config.toml
encoder_arch = "efficientnet"
model = "image VAE"
dataset = "telescope images of galaxies (Galaxy Zoo DECaLS)"
train_examples = 44167
image_size = 64
crop_scale_min = 0.7
horizontal_flip = true
translate = 0.06
rotation_deg = 10
bottleneck = "kl"
downsampling_factor = 8
encoder_norm = "batchnorm"
encoder_activation = "hardswish"
encoder_channel_attention = "eca"
encoder_padding_mode = "replicate"
encoder_depths = [3, 6, 3]
encoder_kernel_size = 3
encoder_stem = "deep"
encoder_expansion = 6
encoder_widths = [40, 56, 88]
loss = "l1"
latent_channels = 16
decoder_norm = "batchnorm"
decoder_activation = "silu"
decoder_widths = [32, 64, 64, 64]
decoder_blocks_per_level = 2
decoder_block = "basic"
decoder_attention = false
decoder_upsampling = "nearest_conv"
kl_weight = 0.001
init = "torch_default"
residual_init = "none"
optimizer = "normuon"
muon_scale = "original"
lr = 0.022
momentum = 0.95
nesterov = true
orthogonalizer = "newton_schulz_5"
adamw_lr_other_params = 0.0017
gradient_centralization = true
steps = 3700
batch_size = 64
epochs = 5.4
lr_schedule = "linear"
final_lr_fraction = 0.01
warmup_steps = 110
weight_decay = 0.02
adamw_weight_decay_other_params = 0.01
Rows from block 5 of the encoder, named by matrix and row number. Each number is 128 + 24 x the weight over the matrix's rms, rounded and kept within 0 to 255. All counts start at 0.
# convs2: project pointwise conv (encoder.blocks.5.convs.2.weight, 56x336x1x1), inputs 0-83
convs2.0 [ 97 137 137 128 109 105 140 124 145 119 155  99 107 101 128 130  96 103  92 154 117  98  97 107 107 163 145 120 138 156 140 115 134 129 110 135  81 165 116  99  67 132 150 148  87 104 168 140 133 127 156 100  85 128 149 162 171 122  86 144 148 138 118 167 132 133 169 126 123 185 118 142 118 107 109 156 146 103 108  97 181 151 133 131]
convs2.1 [121  91  92 141 137 144 166 193 107 119 103 139 114 128 117  95 158 147 171 127 125 125 110 105 120 153  96 154 140 171 149 133 147 131 146  65 138 163 181 156 125 157 119 122 154 145 134 134  94 143 127 124 131  75 128 140 125 152 136 134 140  94 145 140 118 102 130 120 112 157 119 120 168 106  92 104 132 132 143 156 161 158 142  99]
convs2.2 [104 165 136 164 124 165 156 153 122 154 139 128 129 130 118  96 143 135 173 104 105  98 125 113 137  96 136 174 151 147 130 148 145 188 125 170 139 119 162 116 123 156 104 151  99 123 108 141 130 126 160 118 151 109 124 109 104 147 154 137 122 142 137  71 129 105 157 108 126 130 118 123  98 122  99 130 125  75 135 135 183 118 125 145]
convs2.3 [100  84 153 168  88 121 132 108 128 106 153 114 157 106 127 149 101 176 126 167 148 116 136 101 178 121 124 136 130 124  99 120 123 157 103  88 120 146 144 110  89 112 115 144 141 117 129  81 162 103 132 120 132 128 156 155 149  99 138 123  95 140 144 102 102 121 137 136 156 128 101  91 131 109 109 143 146 134 117  91 132 133 126  75]
convs2.4 [145 153 133 133 124 162 155  95 151 153  53 108 132 127 106 139 172 101 180 113 105 141 121 122 143 132 154 136 143 157 150 156 142  97  83  99 127 103 145 132 142 185 151 160 135 168 124 109 103 129  72 136 126 120  77 117 122 157 138 108 141 105 107 155 109 135 160 129 152 143 102 114 104 131 135 117 141 133 120  83 154 158 127 104]
convs2.5 [110 113 126  82 132 132 138  74 157 109 143 152 139  84 139 146 128 122 134 153 122 134 118 123 153  68 171 130  84 145 135 150 125 107 107  84 120 116 117 130 136 131 152 114 139 122 145 151 110  72 135  83 149 141 134 124 161 107 103 141 120 115 145 133 167 152 143 155  95 112 129 136 182 103 133 152 167 104 157 132 153  84 139 116]
convs2.6 [118 135 139 153 142 146 149 154 106 157 108  93 120  74 129 133 120 140 141 112 137 124  85 138 124 169 128 129 102 102 123 152 145 106 118 119 111 122 140 139 176 143 112 123 146 129 122  60 109 126 119 134 120 133 164 141 115 112 137 129 121 132 118 102  89 132 127 121  99 113 113 123 154 101 162 132 126 142 122 142  92 159  62 101]
convs2.7 [135 144 126 159 158 154 102 164 115 167 107 160 104 135 100 126 143 125 122 104 124 116 104  95 175 100 139 133 167 113 154 165 130 110 100 143 115 137 154 139  82 119 128 160 132 162 131 163 107 110 113 142 155 126 116 102 127 115 128 121 132 119  98 132 120 109 153 136 122 153 165 105 108 119 132 129 107 112 118 160 178 143 139 149]
convs2.8 [102  95 129 165 128  85 136 159 142 110 128 120 125  99 117 115 137 132 126  88  99 116 132 128 119 155 156 155 156 157 109 152 100 147 170  93 164 115 121 146 123 145 127 133 159 120 109 103 114 148 134 103 136 116 146 148 111 140  98 105 130 139 138 143 140  98 175 105 133 112 147  99 144 123 154 127 110 115 120 162 129 137 117 112]
convs2.9 [110 106 108 140 172 116 135 116 121 114 139 139 116  76 116  89 115  94 137 119 104 119 139 113 131 136 111 113 122 110 133 137 125 167 143 113 101 119 142 146 137 160 119 137 108 115 126 131 118 162 133 132 102  88 129  96 100 134 144 124 148 129 133 166  92 104 124 125 175 159 131 130 161 124 145 136 113 139 111 102 174 146 130 149]
convs2.10 [136 115 132 172 106 168 121 146 194 192 105 145 131 115 102 132 172 139 151 119 121 130 132 113 112 154 119  96 108 133 140 137  88 144 100  78  71 117 147 131 160 150 136 143 109  90 117  76 164 166 123 154  86 152 122  94 137 168  81 126  88 101 106 135 113 158 110 114 122 146 101 147 117 139 138 126 128 126 163 139 116 114 144 152]
convs2.11 [114 170 121 158 191 131 140 171  64 185 143 102 116  69 119 105 144 104 147 134 108 117  82  84  94 150  89 159 137 129 105 115 169 174 121  92 132 161 203 193 128 190 158  77 138 128 134 147 108 140 147 129  85 116 169 111 113 140 161 114 172 127  67 141 148 143 115 143 112 123 107  91 182 133 105 142 120  97 119 110 108 127 137 135]
convs2.12 [135 111  92 141 108 188 132 154 162 111  97 123  89  86 141 138 103  99  84 107 105 106 126 108 129 174 125 147 129 139 130 113 148 118 198 118 112  84 194 152  99 179 119 121 149 139 129 104  60 166 134 114  79 129 124 110 123 132 152 135 145 121 152 171 141 101 140 128  93 138  99 132 136  94 141 130 126 134 116 128 136 145  99 121]
convs2.13 [ 90  90 134 157 117 125 150 167 135  82 158 100 154 130 131 135  74  90 102 138 152 139 127 134  81 109 117 147 115 145 163 150 118 133 129 106  98 115 133  87  98  95 159 128 126 113 139 100 127 147 120 161 109 159 178 125 140  95 108 156 126 146 135 204 103 149  96 138 100 142 141 145 105 166 101 157 149 113  88 105 160 160 142 117]
convs2.14 [122 131  93 145 107 177 150 199 130 118 155 137 132  74 154 120 155 133 158 130 138 109 113  88 141 140  78 140 127 126  88 145 110 150 166  87  99 163 152 142 109 172 132 157 125 116 119 134 138 148 130 121 126 109 126 109 117 145  93 116 129 120 112 144 115 117 106 119 108 121 158 121 130  94 109 129 117 128 121 142 140 165 150 116]
convs2.15 [138 167 133 152 166  93 109 145 117 155 116 147 141 121 140 121 125 130 112 119 128 108 101 132  94 135 128 132 120  90 125  96 127 122 147 145  75 128 149 162 159 123 113 133 141  94 123  93 154 127 112 141 113 104 109  95 102 150 105 119 122 105 174 172  99  87  82 128 139 149 125  98 139 138 152 108 120 109 155 120 143 155 106  98]
convs2.16 [138 125 151 106 121 118 141 189 114 126 158 107 132 115 143 167 118 105  78 116 141  89 113 131 142 124  86 104 122 131 106 139 116 141  96 119 119 130 120 115 116 111 152 108 134 139 155  99 124 109 152  98 124 128 110 125 135  87 109 154 132  91 139 127 159 170 134 122 110 139 133  99 158 111 134 138 148 137 158  81 124 135 119 117]
convs2.17 [123 157 102 155 177 138 150 159  98 139  85 120  99 112  92 131 154 144 163  79 113 144 142 130 109 143 114 135 134  88 140 155 108 155 126 162 150 134 135 156 156 169  93 148 106 146 124 112 139 141 129 159 139 159 160 149 105 135 189 122 178 133 132 119  95  95 111 136 142 116 121 174 126 142 167 128 124  88 110 141 114 132 117 150]
convs2.18 [142 143 131 150 127 125 139 108 136 153 144 124 138 132 125 125 111 100 112 115 155 103 122 153 144 107 160 118 127 163  48 104 110  95 102 160 113 105 149 154 102 130 145  92 124 104 150  99 121 125 139 147 130 134 140 141 146 100 103 138 128 146 136 114  92 114 131 167 106 128 159 104 115 125 139 131 161 156 134 111 153 129  93 126]
convs2.19 [115  35 116  89 118 122 161 150 128 113 165 132 154 132 127 105 110 126 133 133 157 126 152 110 106 127 102 130  80 124 126 137 106 157  99 107  89 121 126 109 111 102 101 130 137 142 157 141 121 146 135 136 142 104 109 135 148  88 181 119 148 106 103 165 128 116 110 134 110 127 122 105 138 122 129 127 141 110 154 139 141 163  98 165]
convs2.20 [119  93 150 112 113 116 129 124 114  98 129 140 117 150 141 148  71 128  93 140 157 113 134 140 135 122 143 125 112 127 125  99 143 125 145 140 133  95 134 102 104 118 152 127 146 141 123  93 135 113 144 110 117 134 125 152 142 127 177 161 118 138 136 139 160 136 164 149 139 122 143 143 129 124 107 140 136 122 120  84 122 114 106 155]
convs2.21 [128 146 138 113 136 149 126 132 143 149 121 114 121 129 145 149 148  91 136  97 106 119 133 137 117 117 122 144 103 125 130 127  98 114 114  86 148 105 142 121 106 154 114 130 128 136 112 130  94 126 138 140  88 122 157 133 119 179 100 128 123 142 141 176 108  92 142 100 123 131 145  83 111 129 126 120 118 116 138 138 114 158 138 159]
convs2.22 [119 151 140 157 128 125 160 101 146 122 119 163 155 137 140 129 111 127 108 136 141 128 139  88  85 137 118 123 113 136 127 131 144 158 105 125  99 153 155 127 114 147 140  98 168 118 107  84 157  90 158 154 108  73 124 117 139 119 131 158 127 123  79 155 165 144 165 134 104 145 122 161  92 133  93 138 155 115  89  62 131 165 105 170]
convs2.23 [127 143 130 159 140 141 151 164  91 109  98 135 112 155 124 126 132  96 163  81 153 137 127 115 117 144  91 154 108 112 150 156 164 129  89 115 144 161 156 142 151 176 116 126 158 162 146 143 118 155 104 134 129 145 140 114  95 141 137 135 139 143  99 135 124 119 101 125 119 135  98  81 135 148 149 100 111  97  98 119 180 139 147 136]
convs2.24 [116  97 100 111 153  77 136 136 186  77 139 129 125  98 143 125  68 127 121 115 118 126 109 145 105 125 128 145  99 139 132 128  39 122 174 127 115 154 128 102 117 112 137 148 172 155 104 140 104 117 101  90 150 111 166 141 112 143 136  93 162 125 120 166 150 113  84 110 142 119 117 124 163 145 168 135 115 118  90 182  73 152 101 130]
convs2.25 [155  85 109 118 124 150 126 156 148 140 167 118 112  92 154 132  76 159 155 102 138  89 138 146 100 136  87 148 122 114 163 147 130 142 152 109 166 105 106 105 105 157 123 139 152 165 130 138 123 172 119 124 103 151 153 114  85  87 131 125 162 161  94 139 113 106 111 126 150 165 139 166 124  76 157 125 112 128 117 142 127 154 105 120]
convs2.26 [131 123 130 162 215 164 128 142 137 164 155 156 124 126  99 134  92 108 127 135 150 147 124 113 139 122  99 116 120 120 114  78 166 147 116  96  99 131 183 150 196 157 119 104 126  60 109 129 131 159 114 121 145 104 134 128 125 134 126 135 143  97 143 130 148 118 143 136  97 175 112 103 116 103 152 127 105 110 136 161 173 150 138 131]
convs2.27 [146 148 114 150  97 173 150 148 144  85 153 136 105 139 148 124 138 147 165 110 132 111 108 139  95 146  67  79 130 134 162 135  85 125 105 116 119 148 130 167 133 164 127 120 147 120 103 146  97 157 111 114 106 134 138 124  90 150 101 116 140 159  76 144 127  96  62 132  81 109 117 149 159 135 158 118 116 149 143 133 151 131 105 157]
convs2.28 [155 127 137 141 137 145 110 156 117 122 118 156 144 150  95 107  63 141 110 136 112 129 106  84 123 117 116 147 108 117 109 141  94 127 103 119 120 142 113  98 114 129 126 187 122 118 139 163 156  90 161  96 125  98 185 118 132 135 180 169 121 172 147 123 117 113 202 133 100 137 146 144  75 108 136 141 116 130 138 102 170 140 112 118]
convs2.29 [139 118 115 154 127 178 163 121 143 157 135 118 112  67 148  91  87 111 107 132  84 123 126 114 160 124  94 128 111 148 169 120 180 145 103 109  94  98 168 145 145 139 156 170 115 102 134 101 126 154 117 143 130 120 131 112  87 133 133  98  94 127 168 152 138 121  86 121 109 154  90 147 152 116 130 112  84 105 127 113 131 181  88 134]
convs2.30 [118 123 107 147 144 187 139 157 127 105 165 126 118  63 140 109  98 126 156  80 124 122 129 107 161 112 114 109  97 135 112 150 152 131 147 122 102 127 162 108 169 163 143 140 143 156 107 131 117 115 117 101 154  86 113 134 100 142 103 121 156 127 129 164 142  99  99 121 144 155 155 104 176 127 151 113 124 118 129 141 173 137  96 103]
convs2.31 [123 111 125 123 138 191 138 109 107 152 149 126 181  83 155 121 113 136 120 176 108 137  86 127 163 166 129 150 162 118 119 140 135 111 128  95 139 128 197 166 140 129 130 123 103 130 138 146 130 147 116 115  76 146 118 139 118 148 108 123 140 119  87 156 109 148 114 125 149 132 121  91 185 145 157 121 150 129 142 106  79 136 116 122]
convs2.32 [119 141 141 137 122  83 118 117 135  86 176 138 146 157 127 140 173 140 116 133 113 121 115  97 174 135 129 135 117 118 108 139 154 194 147 133  88 126 156 136 117 149 116 132 130 101 105 120 127 165 134 182  94 124 141 123 116 130 107 113 154 134 106 103 124 116 102 102 133 127 129  95 120 138 122 129 120 133  89 146 155 109 113 129]
convs2.33 [ 84  91 125 155 150 172 156 129 127 133 138 154 134 113 117 110  89 140 105 117 102 114 139  92 128 110 115 151 151 127 169 134  88 170 133 140  78 141  75 140 120  97 144 122  73 140 148 144 161 137 153 110 114 151  83 118 116  84 143 155 117 159 160 131 131 120 119 134 127 107 152 137 117 155 105 148 125 131 141 149 141 136 101 129]
convs2.34 [168  97 136 166 138 159 141 131 121 148 106 136 115 103 142 119  87 148 145 139 148  96 120 116 132 122  93  97 127 153 165 141 175 132  96 121 142 146 155 160 176 159 103 132 163 160 117 161  95 131 111 142 130 132 106 141 131 146 135 105 133 111 126 123 145  81 127 106 102  99 115 160 160 102 153 114 150 142 143 160 131 149 131 134]
convs2.35 [106  97 132 132 112 142 121 142 101 125 149 136 122 147 110 112 108 120 104  84 132 120 128 105 124 116 141 133 119 139 126 171  85 125 151 135  78 115 102 130 105 122 144 152  96 120 142 113 163 114 108 128 120 179 123 119 136 104  95 153 167 129  69 127 138 169 139 132  88 130 135 138 108 136 133 133 150 118 135 135 118 146  98 141]
convs2.36 [ 97 145 138 159 148 128 162 160 120 140 138 148 116  63 138 134 175 130 154 146 161 115 164 119 167 155 138 111 113 147 151 116 159 130 132 151  87 113 103 145  90 159 127 127  99 145 127 141 123 140 119 142  97 114 116 132 149 135 109 119 132 128  86 129 141 130 145 141 143 154 147  98 159 118  96 124 143 104  98  96 109 176 101 154]
convs2.37 [129 166 149 130  87 120 144 102 129  91 121 157 144  95 125 138  77  81 118 129 137  90 133 177 108 119 128 163 147 111 108 138  99 138  88 131 122 124 134  83 131 143 173 134 124 110 141 128 136 115 150  86 129 128 164 155 144 138 117 147 148 141 114 145 122 127 152 147 120 165 106 134 155 142 166 149 139 119 157 118  99 157 132 108]
convs2.38 [139  83 132 174 120 123 148  78  94 130 104 178 133 141 106 155 116  94 108 128 109 102  97 146 104 119 114 136 121 128 155 115 138  99  77  91 134 125 136 120 180 106 146  94 116 147 143 142 125 126 144 125 117 141 107 109 146  65 103 196 117 113 125 172 131 138 128 128 163 157 149 195 136 152 101 119 134 103 137  48 131 144 110 152]
convs2.39 [ 78 138 128 187 141 214 120 114 157 111 145 180 119 133 100 133 114 105 133  80 156 169 147 112 120 130 167 160 111 117 165 105 163 105 131  98 104 116 150 127 104 124 108 125 104 169 113 200 141 124 129 127 156 138 113 121  87 125  64 186  81 123 177 158 120  84 120 123 115 137  67 121 138 118 127 101 119 130 118 104  87 165 138 140]
convs2.40 [156 109 113 152 151 176 151 156 141 116 135 102 145 143 143 114 125  98 148 143 137 116 115 119 125 116  86 126 129 131 136 164 158 146 126  99 170 120 155 143 118 151 120 127 162 117 122 104 113 145 134 160 114 102 139 125  99 138 114 106 124 118 132 120 119  96 108 132 116 149 125 102  99 107 199 114  94  91 126 103 105 202 126 101]
convs2.41 [122  70 122 122 143 125 131 106 128  92 127 127 139 138 130 131 125  83 130 142 139 126 135 119 118 120 109 100  82 121 132 132 179 119 145 109 121 125 174 140 157 161  81 106 141 143 127 113 139 168  80 133 114 124  90 104 118 146  91 107 110 122 112 128 104  85 163 127 136 131  95  97 132 143 133 102 123 130 132 160 155 117  96 134]
convs2.42 [ 89 123 147 123 126 138 107 145 112 110 127 165 141 130 114 122 113 103 157 172 144  87 130 128 133 120 122 125 102 147 138 144 100 125 138 170 149 144 111 105  93 112 128 147 122 148 166 139 148 136  99 114 165  77 103 121 156  68 171 134 132 118 136 156 145 136 122 110 114 139 137 154 130 144 120 131 168  94 179 135 101 146 160 133]
convs2.43 [113  97  92 132 132 200 114 148 140 133 135 127 148  73 143 105 108 143 158 124 121 112 129  95 144 181 131 109 114 160 109 123 118 130 137 146  85 115 204 124  96 139 121 135 128 161 105 118 118 176 125 148 141 138 186 158 121 158 108  87 130 114 109 124 156 118  97 123 133 160 130 117 145 130 129 113 122 136 131 163  98 160  99 124]
convs2.44 [163 112 121 127 123 188 111 129 163  72 120 138 112  99 155  90 110 115 146 131 145 133 105 139 132 173  83 105 124 177 135 117 127 134 110 122  79 130 142 147 136 176 103 124 152 109 143 145 111 145  99 139 145 126 134 146 123 109 125 133 136  71 128 168 121  88 135 118 124 139  91 122 137 132 142 128 123  63 135  80 138 133 103 108]
convs2.45 [161 157 147 114 124 177 112 103 148 129 142 141 147  64 132 124 131 127 119 158 156 107  92 101 121 141 133 136 123 143 125 103 110 119 138 134 121 176 121 116  64 115 155 112 130  98 141 157 122 107 139 116 142  74 147 138 139 122  94 149  80 171 145 121 104 154 121 147 116 152 147  87 173 141 117 147 126 106 171 152 167 135 157 136]
convs2.46 [133 106 116 176 116 152 166  64 140 201 143 127 116  66 131  92  89 127 168 111 133 116 155 135 143 154 122 108 116 142 173 188 168 167 131  86 143 136 177 146  99 168 128  88 134 142 128 147 110 179 132 148 137 101 144 129 108 136 123 129 188 151 115 137 104 130 144 122 113 139 144 134 127 118 127 129 137 138 109  94 156 167 114 169]
convs2.47 [128 123 112 128 157 167 170  96 148 153  79 118 121 116 155 115 110 131  96  82 148  97 111 142 106 134 102 133 116 114 152 167 153 139 169 126 124 116 148 140 144 148  91 173 116 134 133 118 123 173 140 155  82 144 122 108 153  97 126 128 142 113 142 158 111 108 134 124 143 147 142 109 120 108 167 128 148 123 138 143 111 161 108 155]
convs2.48 [127 149 127 165 127 149 127 114 141 153 112 128 122 109 133 121 102 155 113 113  79 142 134 145 120 126 145 129 109 163 127 156 160 146 106 135 101 128 165 137 158 147 107 124 109  86  88 158 139 152 110 117 138 124 149 128 128 151 153 132 156 120 111 115 109  93 143  87 134 132 139  77 118 138 136 109 132  92 142 135 185 136 106 174]
convs2.49 [143 158 102 155 115 152 120 150 122 111 104  99 119 103 147 125 126 124 169  93 121 121 134 141 132 163 132 119  90 102 146 124 147 138 124  73  94 112 145 152 180 192 110 128 103  87 108  98 104 153  99 117 152 126 119 127 104 104 134 131 116  97  98 117 149 112 126 100  97 154 118 130 132  96 167 131 116 104 129 141 113 165 111 145]
convs2.50 [135 123 112 112 170 122 134 116 127 108 114 141 138 108 137 113 129 128 151  83 122 120 155 158 150 137 136 108 112 149 164 133 213 161 165 114 120 113 153 133 138 141 123 148 165 164 103 124  93 134 113 130 137  77 129 164  86  96 157 123 142 144 133 123 134  78 126  89 169 113 137 146 144  89 140 103 129  99 169  94 134 122  93 102]
convs2.51 [128 123  87 131 160 135 101  96 156 131 103 169 118 127 126 113 127 117 132 113  97 129 120 121 178 145 136 125 142 184 136 150 174 116 146 101 159 100 166 131 164 146 113 116  96  90 122 143 113 165 108 132 120 138 143 131 130 108 124 153 155 139 164 160 102  99  99 107 119 164 119 150  77 126 130 101  84 135 146 141 204 135 153 149]
convs2.52 [ 93 167 104 185 153 128 122 149 150 138  92 150 117  60 123 151 134 127 129  88 117 125  91  96 150 141 107 161 152 115 161 147 133 122 149 138  65 159 130 108 117 165 104 128 134  95 108 150 111 156 165 141 110  95 116  67 124 141 157 176 189 157 104 141 109 109  95 122 157 144 131  88 179 137 128 124  92 158 122 175 131 146 121 115]
convs2.53 [163 165 110 138 159 170 102 148 120 103 145 124 109 101 101 149 137 127 122 107 117 137 101 129 139 116  70 127 206 139 165 132 149 132 100 130 166 162 118 116 174 131 125 120 117 129 118 158  95 147 101 165 121  90 113 153 105 133 106 118 149 115 170 160 108 110 161  98 133 147 112 141 157 161 170  98 112 120 154 126 125 205 132 167]
convs2.54 [143 182 115 152 127 138 134 110 124  77  85 144 120 124 131 115 113 119 101 140 108 132  94  92 134 149  90 115 135 139 137 155 139 151 150 141 122 131 141 128 128 158 126 129 165  84 119 146 131 127 121 151 115  71 118 115 119 140  97 127 170 106 125 157 152  94 137  96 156 132  78  71 147 107 116 132 116 124  91 118 143 167 122 115]
convs2.55 [129 138 128 114 118  98  92 138 133  80 155 136 135  83 104  98 129 113  94 144 121 150 149  92 127 121 159 140 127 136 137 154  62 134 123 122  58 100 129 116 100  96 130 126 155  95 156 181 119 128 175  99 121  96 174 136 132 107 138 129 125 134 180 166 112 119 215 124  96 118 140 128 120 131 130 133 154  92 101 151 147 133 158  90]