From a checkpoint of a small image VAE: decoder activation silu, 44167 training examples.
Rows from block 5 of the decoder, named by matrix and row number. Rows with one number belong to one channel. Each number is 128 + 24 x the weight over its row's rms, rounded and kept within 0 to 255. All counts start at 0. Numbers have three digits each. After the name is the row's rms in percent of the matrix's.
# convs0: first 3x3 conv (decoder.decb.1.1.convs.0.weight, 64x64x3x3), inputs 0-9, a 3x3 kernel for each
# convs1: second 3x3 conv (decoder.decb.1.1.convs.1.weight, 64x64x3x3, transposed), outputs 0-9, a 3x3 kernel for each
convs0.37 097:128170137111166129119142121107151161100102167118108174147166163138164166129132134152116138126138132153134156087116076094137090116143127110119104103117100129114094131152156096155174145132144145154171176165148150124121149120125130123147105097129135075120157114128153118122
convs1.37 091:136108129122110135100118122156139164146105143131098121146142075140164119163172133129131095114118109165142122108138127124159147134137149146150086161120117171138149141100100126115141142106179138148182174143180160154156161143143151145189161128162124134081110125137132098112
convs0.38 095:112113130128107086152099143096130153117122142135133137140130120152155151132132140147147166177167152123150132128105080145088074134124119104118131129132146125140148137178119146109119112142088128119106141120128114115111136105165038135122068084096132114127182156128133180155
convs1.38 103:131104102130098122127086093166174132135087130130119110133138144128125100118149150142121084120111077121135145140102111160148141126125129120161167103159119115093116145108085141132097122100123139115168143122159112122137142120152170099158107130191135115152168124148125096127
convs0.39 098:145122149151144139161149162077083121113103115097106131128133115123122107113126119155180184156136135146141117145128134141156132145137136128115128129122142128128140136083103129085099140127122126118140118094128146135128109119172087112157174184155060131187075105153081106140
convs1.39 074:098108102085100085127096105171153147148186166157160159148136113131131105146143110139118118156127119135117120138124136138131120137150146128103132125114122123105106133155122132138120141143124139140150149150164146172181135131168147124158175172200114123105148133160129126135
convs0.40 112:142150146153196173146155157127128130106130137134148140094088098127112110145125117088109147095116143074079074172134135162128124148131112134124115157187178095141170125102138184076084111140125119118164099109136124125142088108134113132142145152153107102134118095109165143137
convs1.40 101:112122114104131118089062109122110115145109090173148129124109097116140116166133147151127139150110144135136132141111132121119124136129133097103100089096087101148154169141094189153118130127139130155186100102157143123142143138143122109145101103127128095118110123145135126128
convs0.41 086:133136142101119123087104126173128171156145153146139152171149143171153148184179162109104131114107120135128129100109160077076128070076108139144141139139137099107118130097128145132130117124139117113120130082117095112083102098083098103109150123119113119125151134121155155131
convs1.41 085:143133137150160102150150123116127137125141108101111163153104073164146086129159123162141132149127122171139138132152139121157147095142139139128124145166139107110082062089089108118135155143132137138129175184168163166163134104110170150109161170140135121124128139135103115123
convs0.42 104:167144156146109164185189182170124125178139105161145126153128117161131117147132129156124113122094136119110135140106140136099149137122160128105113139108106149135116138133106127141154126103070112084108106170171118134152135166099134138073125118122129107097124093092133132098
convs1.42 094:146113146111104140162156154121123104121162110146137097136151127146168133161175131139156141136135135108125123194146160136124153144161159091129108172184153159154142142137122134109145144162168091091120119171135118147147125130115123124069132118106126121094146145123146124155
convs0.43 100:135137147138141136127102091140104084134138090114143126114133138113138129101129125161152128140134110132159102141102097145138132134108100129124139123102117125128141145102115113132172117141119139147190166115166153173127138191106109173114125174144150150128203190130173209142
convs1.43 112:147116143122129129127120130136140161152139128129065134132111110160133136137112139098135122087135132124106131149123105111125085136078138134125086099080165178139148142116115124140114124126086169138144142071118132107144132121132119136132106063114102135082113156123128154125
convs0.44 113:115141118114135090131121112144179199123151150162126133138120128122103111113114119162169124134143106118123072166162155186152178170180187118102125118090115123098123118131121131122137124103121160102072153139124133140112093098177111150152138111129172177166161155128168177178
convs1.44 078:168157161159140146171175161135121143140090139088121158125147144112131131097104125102097091116130102099088090106121120106106107096094095128117156103123144149137126111123114070103128096138148177174135145157134182188156103122092117162117150119150099127102098113110152149139
convs0.45 112:203109177087128111125089094070113129174146186109119094121125123136129128131138134107155150075120122116129100092132101120153091141135116170152137150135123151146110081142126093144089129178147124091123111097139101134138147070203179091237146151145125099110111107136091090099
convs1.45 114:143168119101175116159130161105150105117135147113130149150132130138149155163118157150156139172133126139122159170132145164167110170130164089160141108153134117127126145079137106108122095121138111117107126137160129177135075123095092121137090143128131130119125130176132171109
convs0.46 096:134141112151138109087081088141108121133125129118062087137136128137139133148150128061087071124141111086112067159177173152143145141133135115086098110094098106094100139124124115098162089154138120108108147115118117109125157142153155132126156135149157140127157133114130115117
convs1.46 098:113144136120167140131128125119122120085094141095110155150152130105080055120111101115129126168143111105122120098129131120112071100098095133121137117139144136116137130138146136124122137153151128130126112117098155164159126125128098081072135131155089114115125092084129140115
convs0.47 101:142109111138117109168130110148152166110145154137141168134156135147159149157180164135132100109124094104135100082158149073139133066119122137149142117135137125137107125120136111162198127148155125132160106115125125110134099119066117105128104112109115100123073078085118096107
convs1.47 087:144172096142138105123141090125124116104115162116131099117124127096108091095131115144154152155129121114103119158163124139110085114118100140155120102079142122097094080114127118112119150133110166164147162158114127151108108090122120137105135121110121120144151149118162153130
convs0.48 098:136118105135163159143117144168134138150143101115130102139129128133139132107123128115135118154155138105113112164155111185180149158167167111105103121116107116105097097092193125159117083141097149124092133195172159185142170190085135124116132123105122117087141168090097140109
convs1.48 096:129109138131131115117125142134155136119109142137149179143160129092127130119153132123116141151166155146156147109107091115112107082093112116098129128162151136134121125129121147142153127162117140140151091113161117109152105130152091099105150171132101092068152146112152150117
convs0.49 108:135154140125146139135172164119120098118119075121149128142143134126121125110121124140133141137134144121141145122153132140166134120151128114109095117109093132123099118145098136137142130138141173158156150113139116090135147137151124116095132110143151139141147141135124116120
convs1.49 099:133139118156137108147099098113155123129151119154156133146141102175197149154165135164138105128096098158169119175121099164129140131138126128150150135125141137159153095146128113128145092126102131113121146121079130131110131154136090119091095125070128137110112134106122157135
convs0.50 105:147133190132084093220093255158136165120125118161137119134133139136120100137142124119148127123145117147168162147166135104092086123109114126113124139126124129108110071142110103134104102145111138129136105118153134124128124089131132133116190118130094093137107099092115118098
convs1.50 116:152123151106155125107136119166124109146145108174129140101116108095123083149097096160113139120124118170119120127141167141154154122117101169102134138119140110101133115152118164108114139127117135151140142121127129134150158120129137159099153150158154156082125128148120123147
convs0.51 101:109130126073112083059149091107146166130091131114103108139140129151146142164156150116132103125164114147158138121114089118149087127151107108090082106113090115092073132138150110172208133106085143112148155151125163148077124176129160156147103089160138154151140096108166133110
convs1.51 100:150120166143144130110138131148133109117137121119112139148147117160136097096120126123128104106099120161123123147157115131144101135107114143140108174080162134124132139141142092144140092141134100150136086081107119119138133087111111126153093089111118179093069136106091126110
convs0.52 094:111105102149103146156155139109137067155127123155126116121123130126103120121104124064068036078100080102125109189176182177170165142133128115102111117097108131128127168154156129082140147107123148107106132130092140093114132153127139135138088100148157199161141163159166200168
convs1.52 086:144132097143153128149125094110142116107108110102081172149132139105096104128156170129138139155147104133129134145139137118131101139110125080118112085102120115165126126150181132148123129146123162129089184150126169146141123117124160136130140131120059085118104102126105112093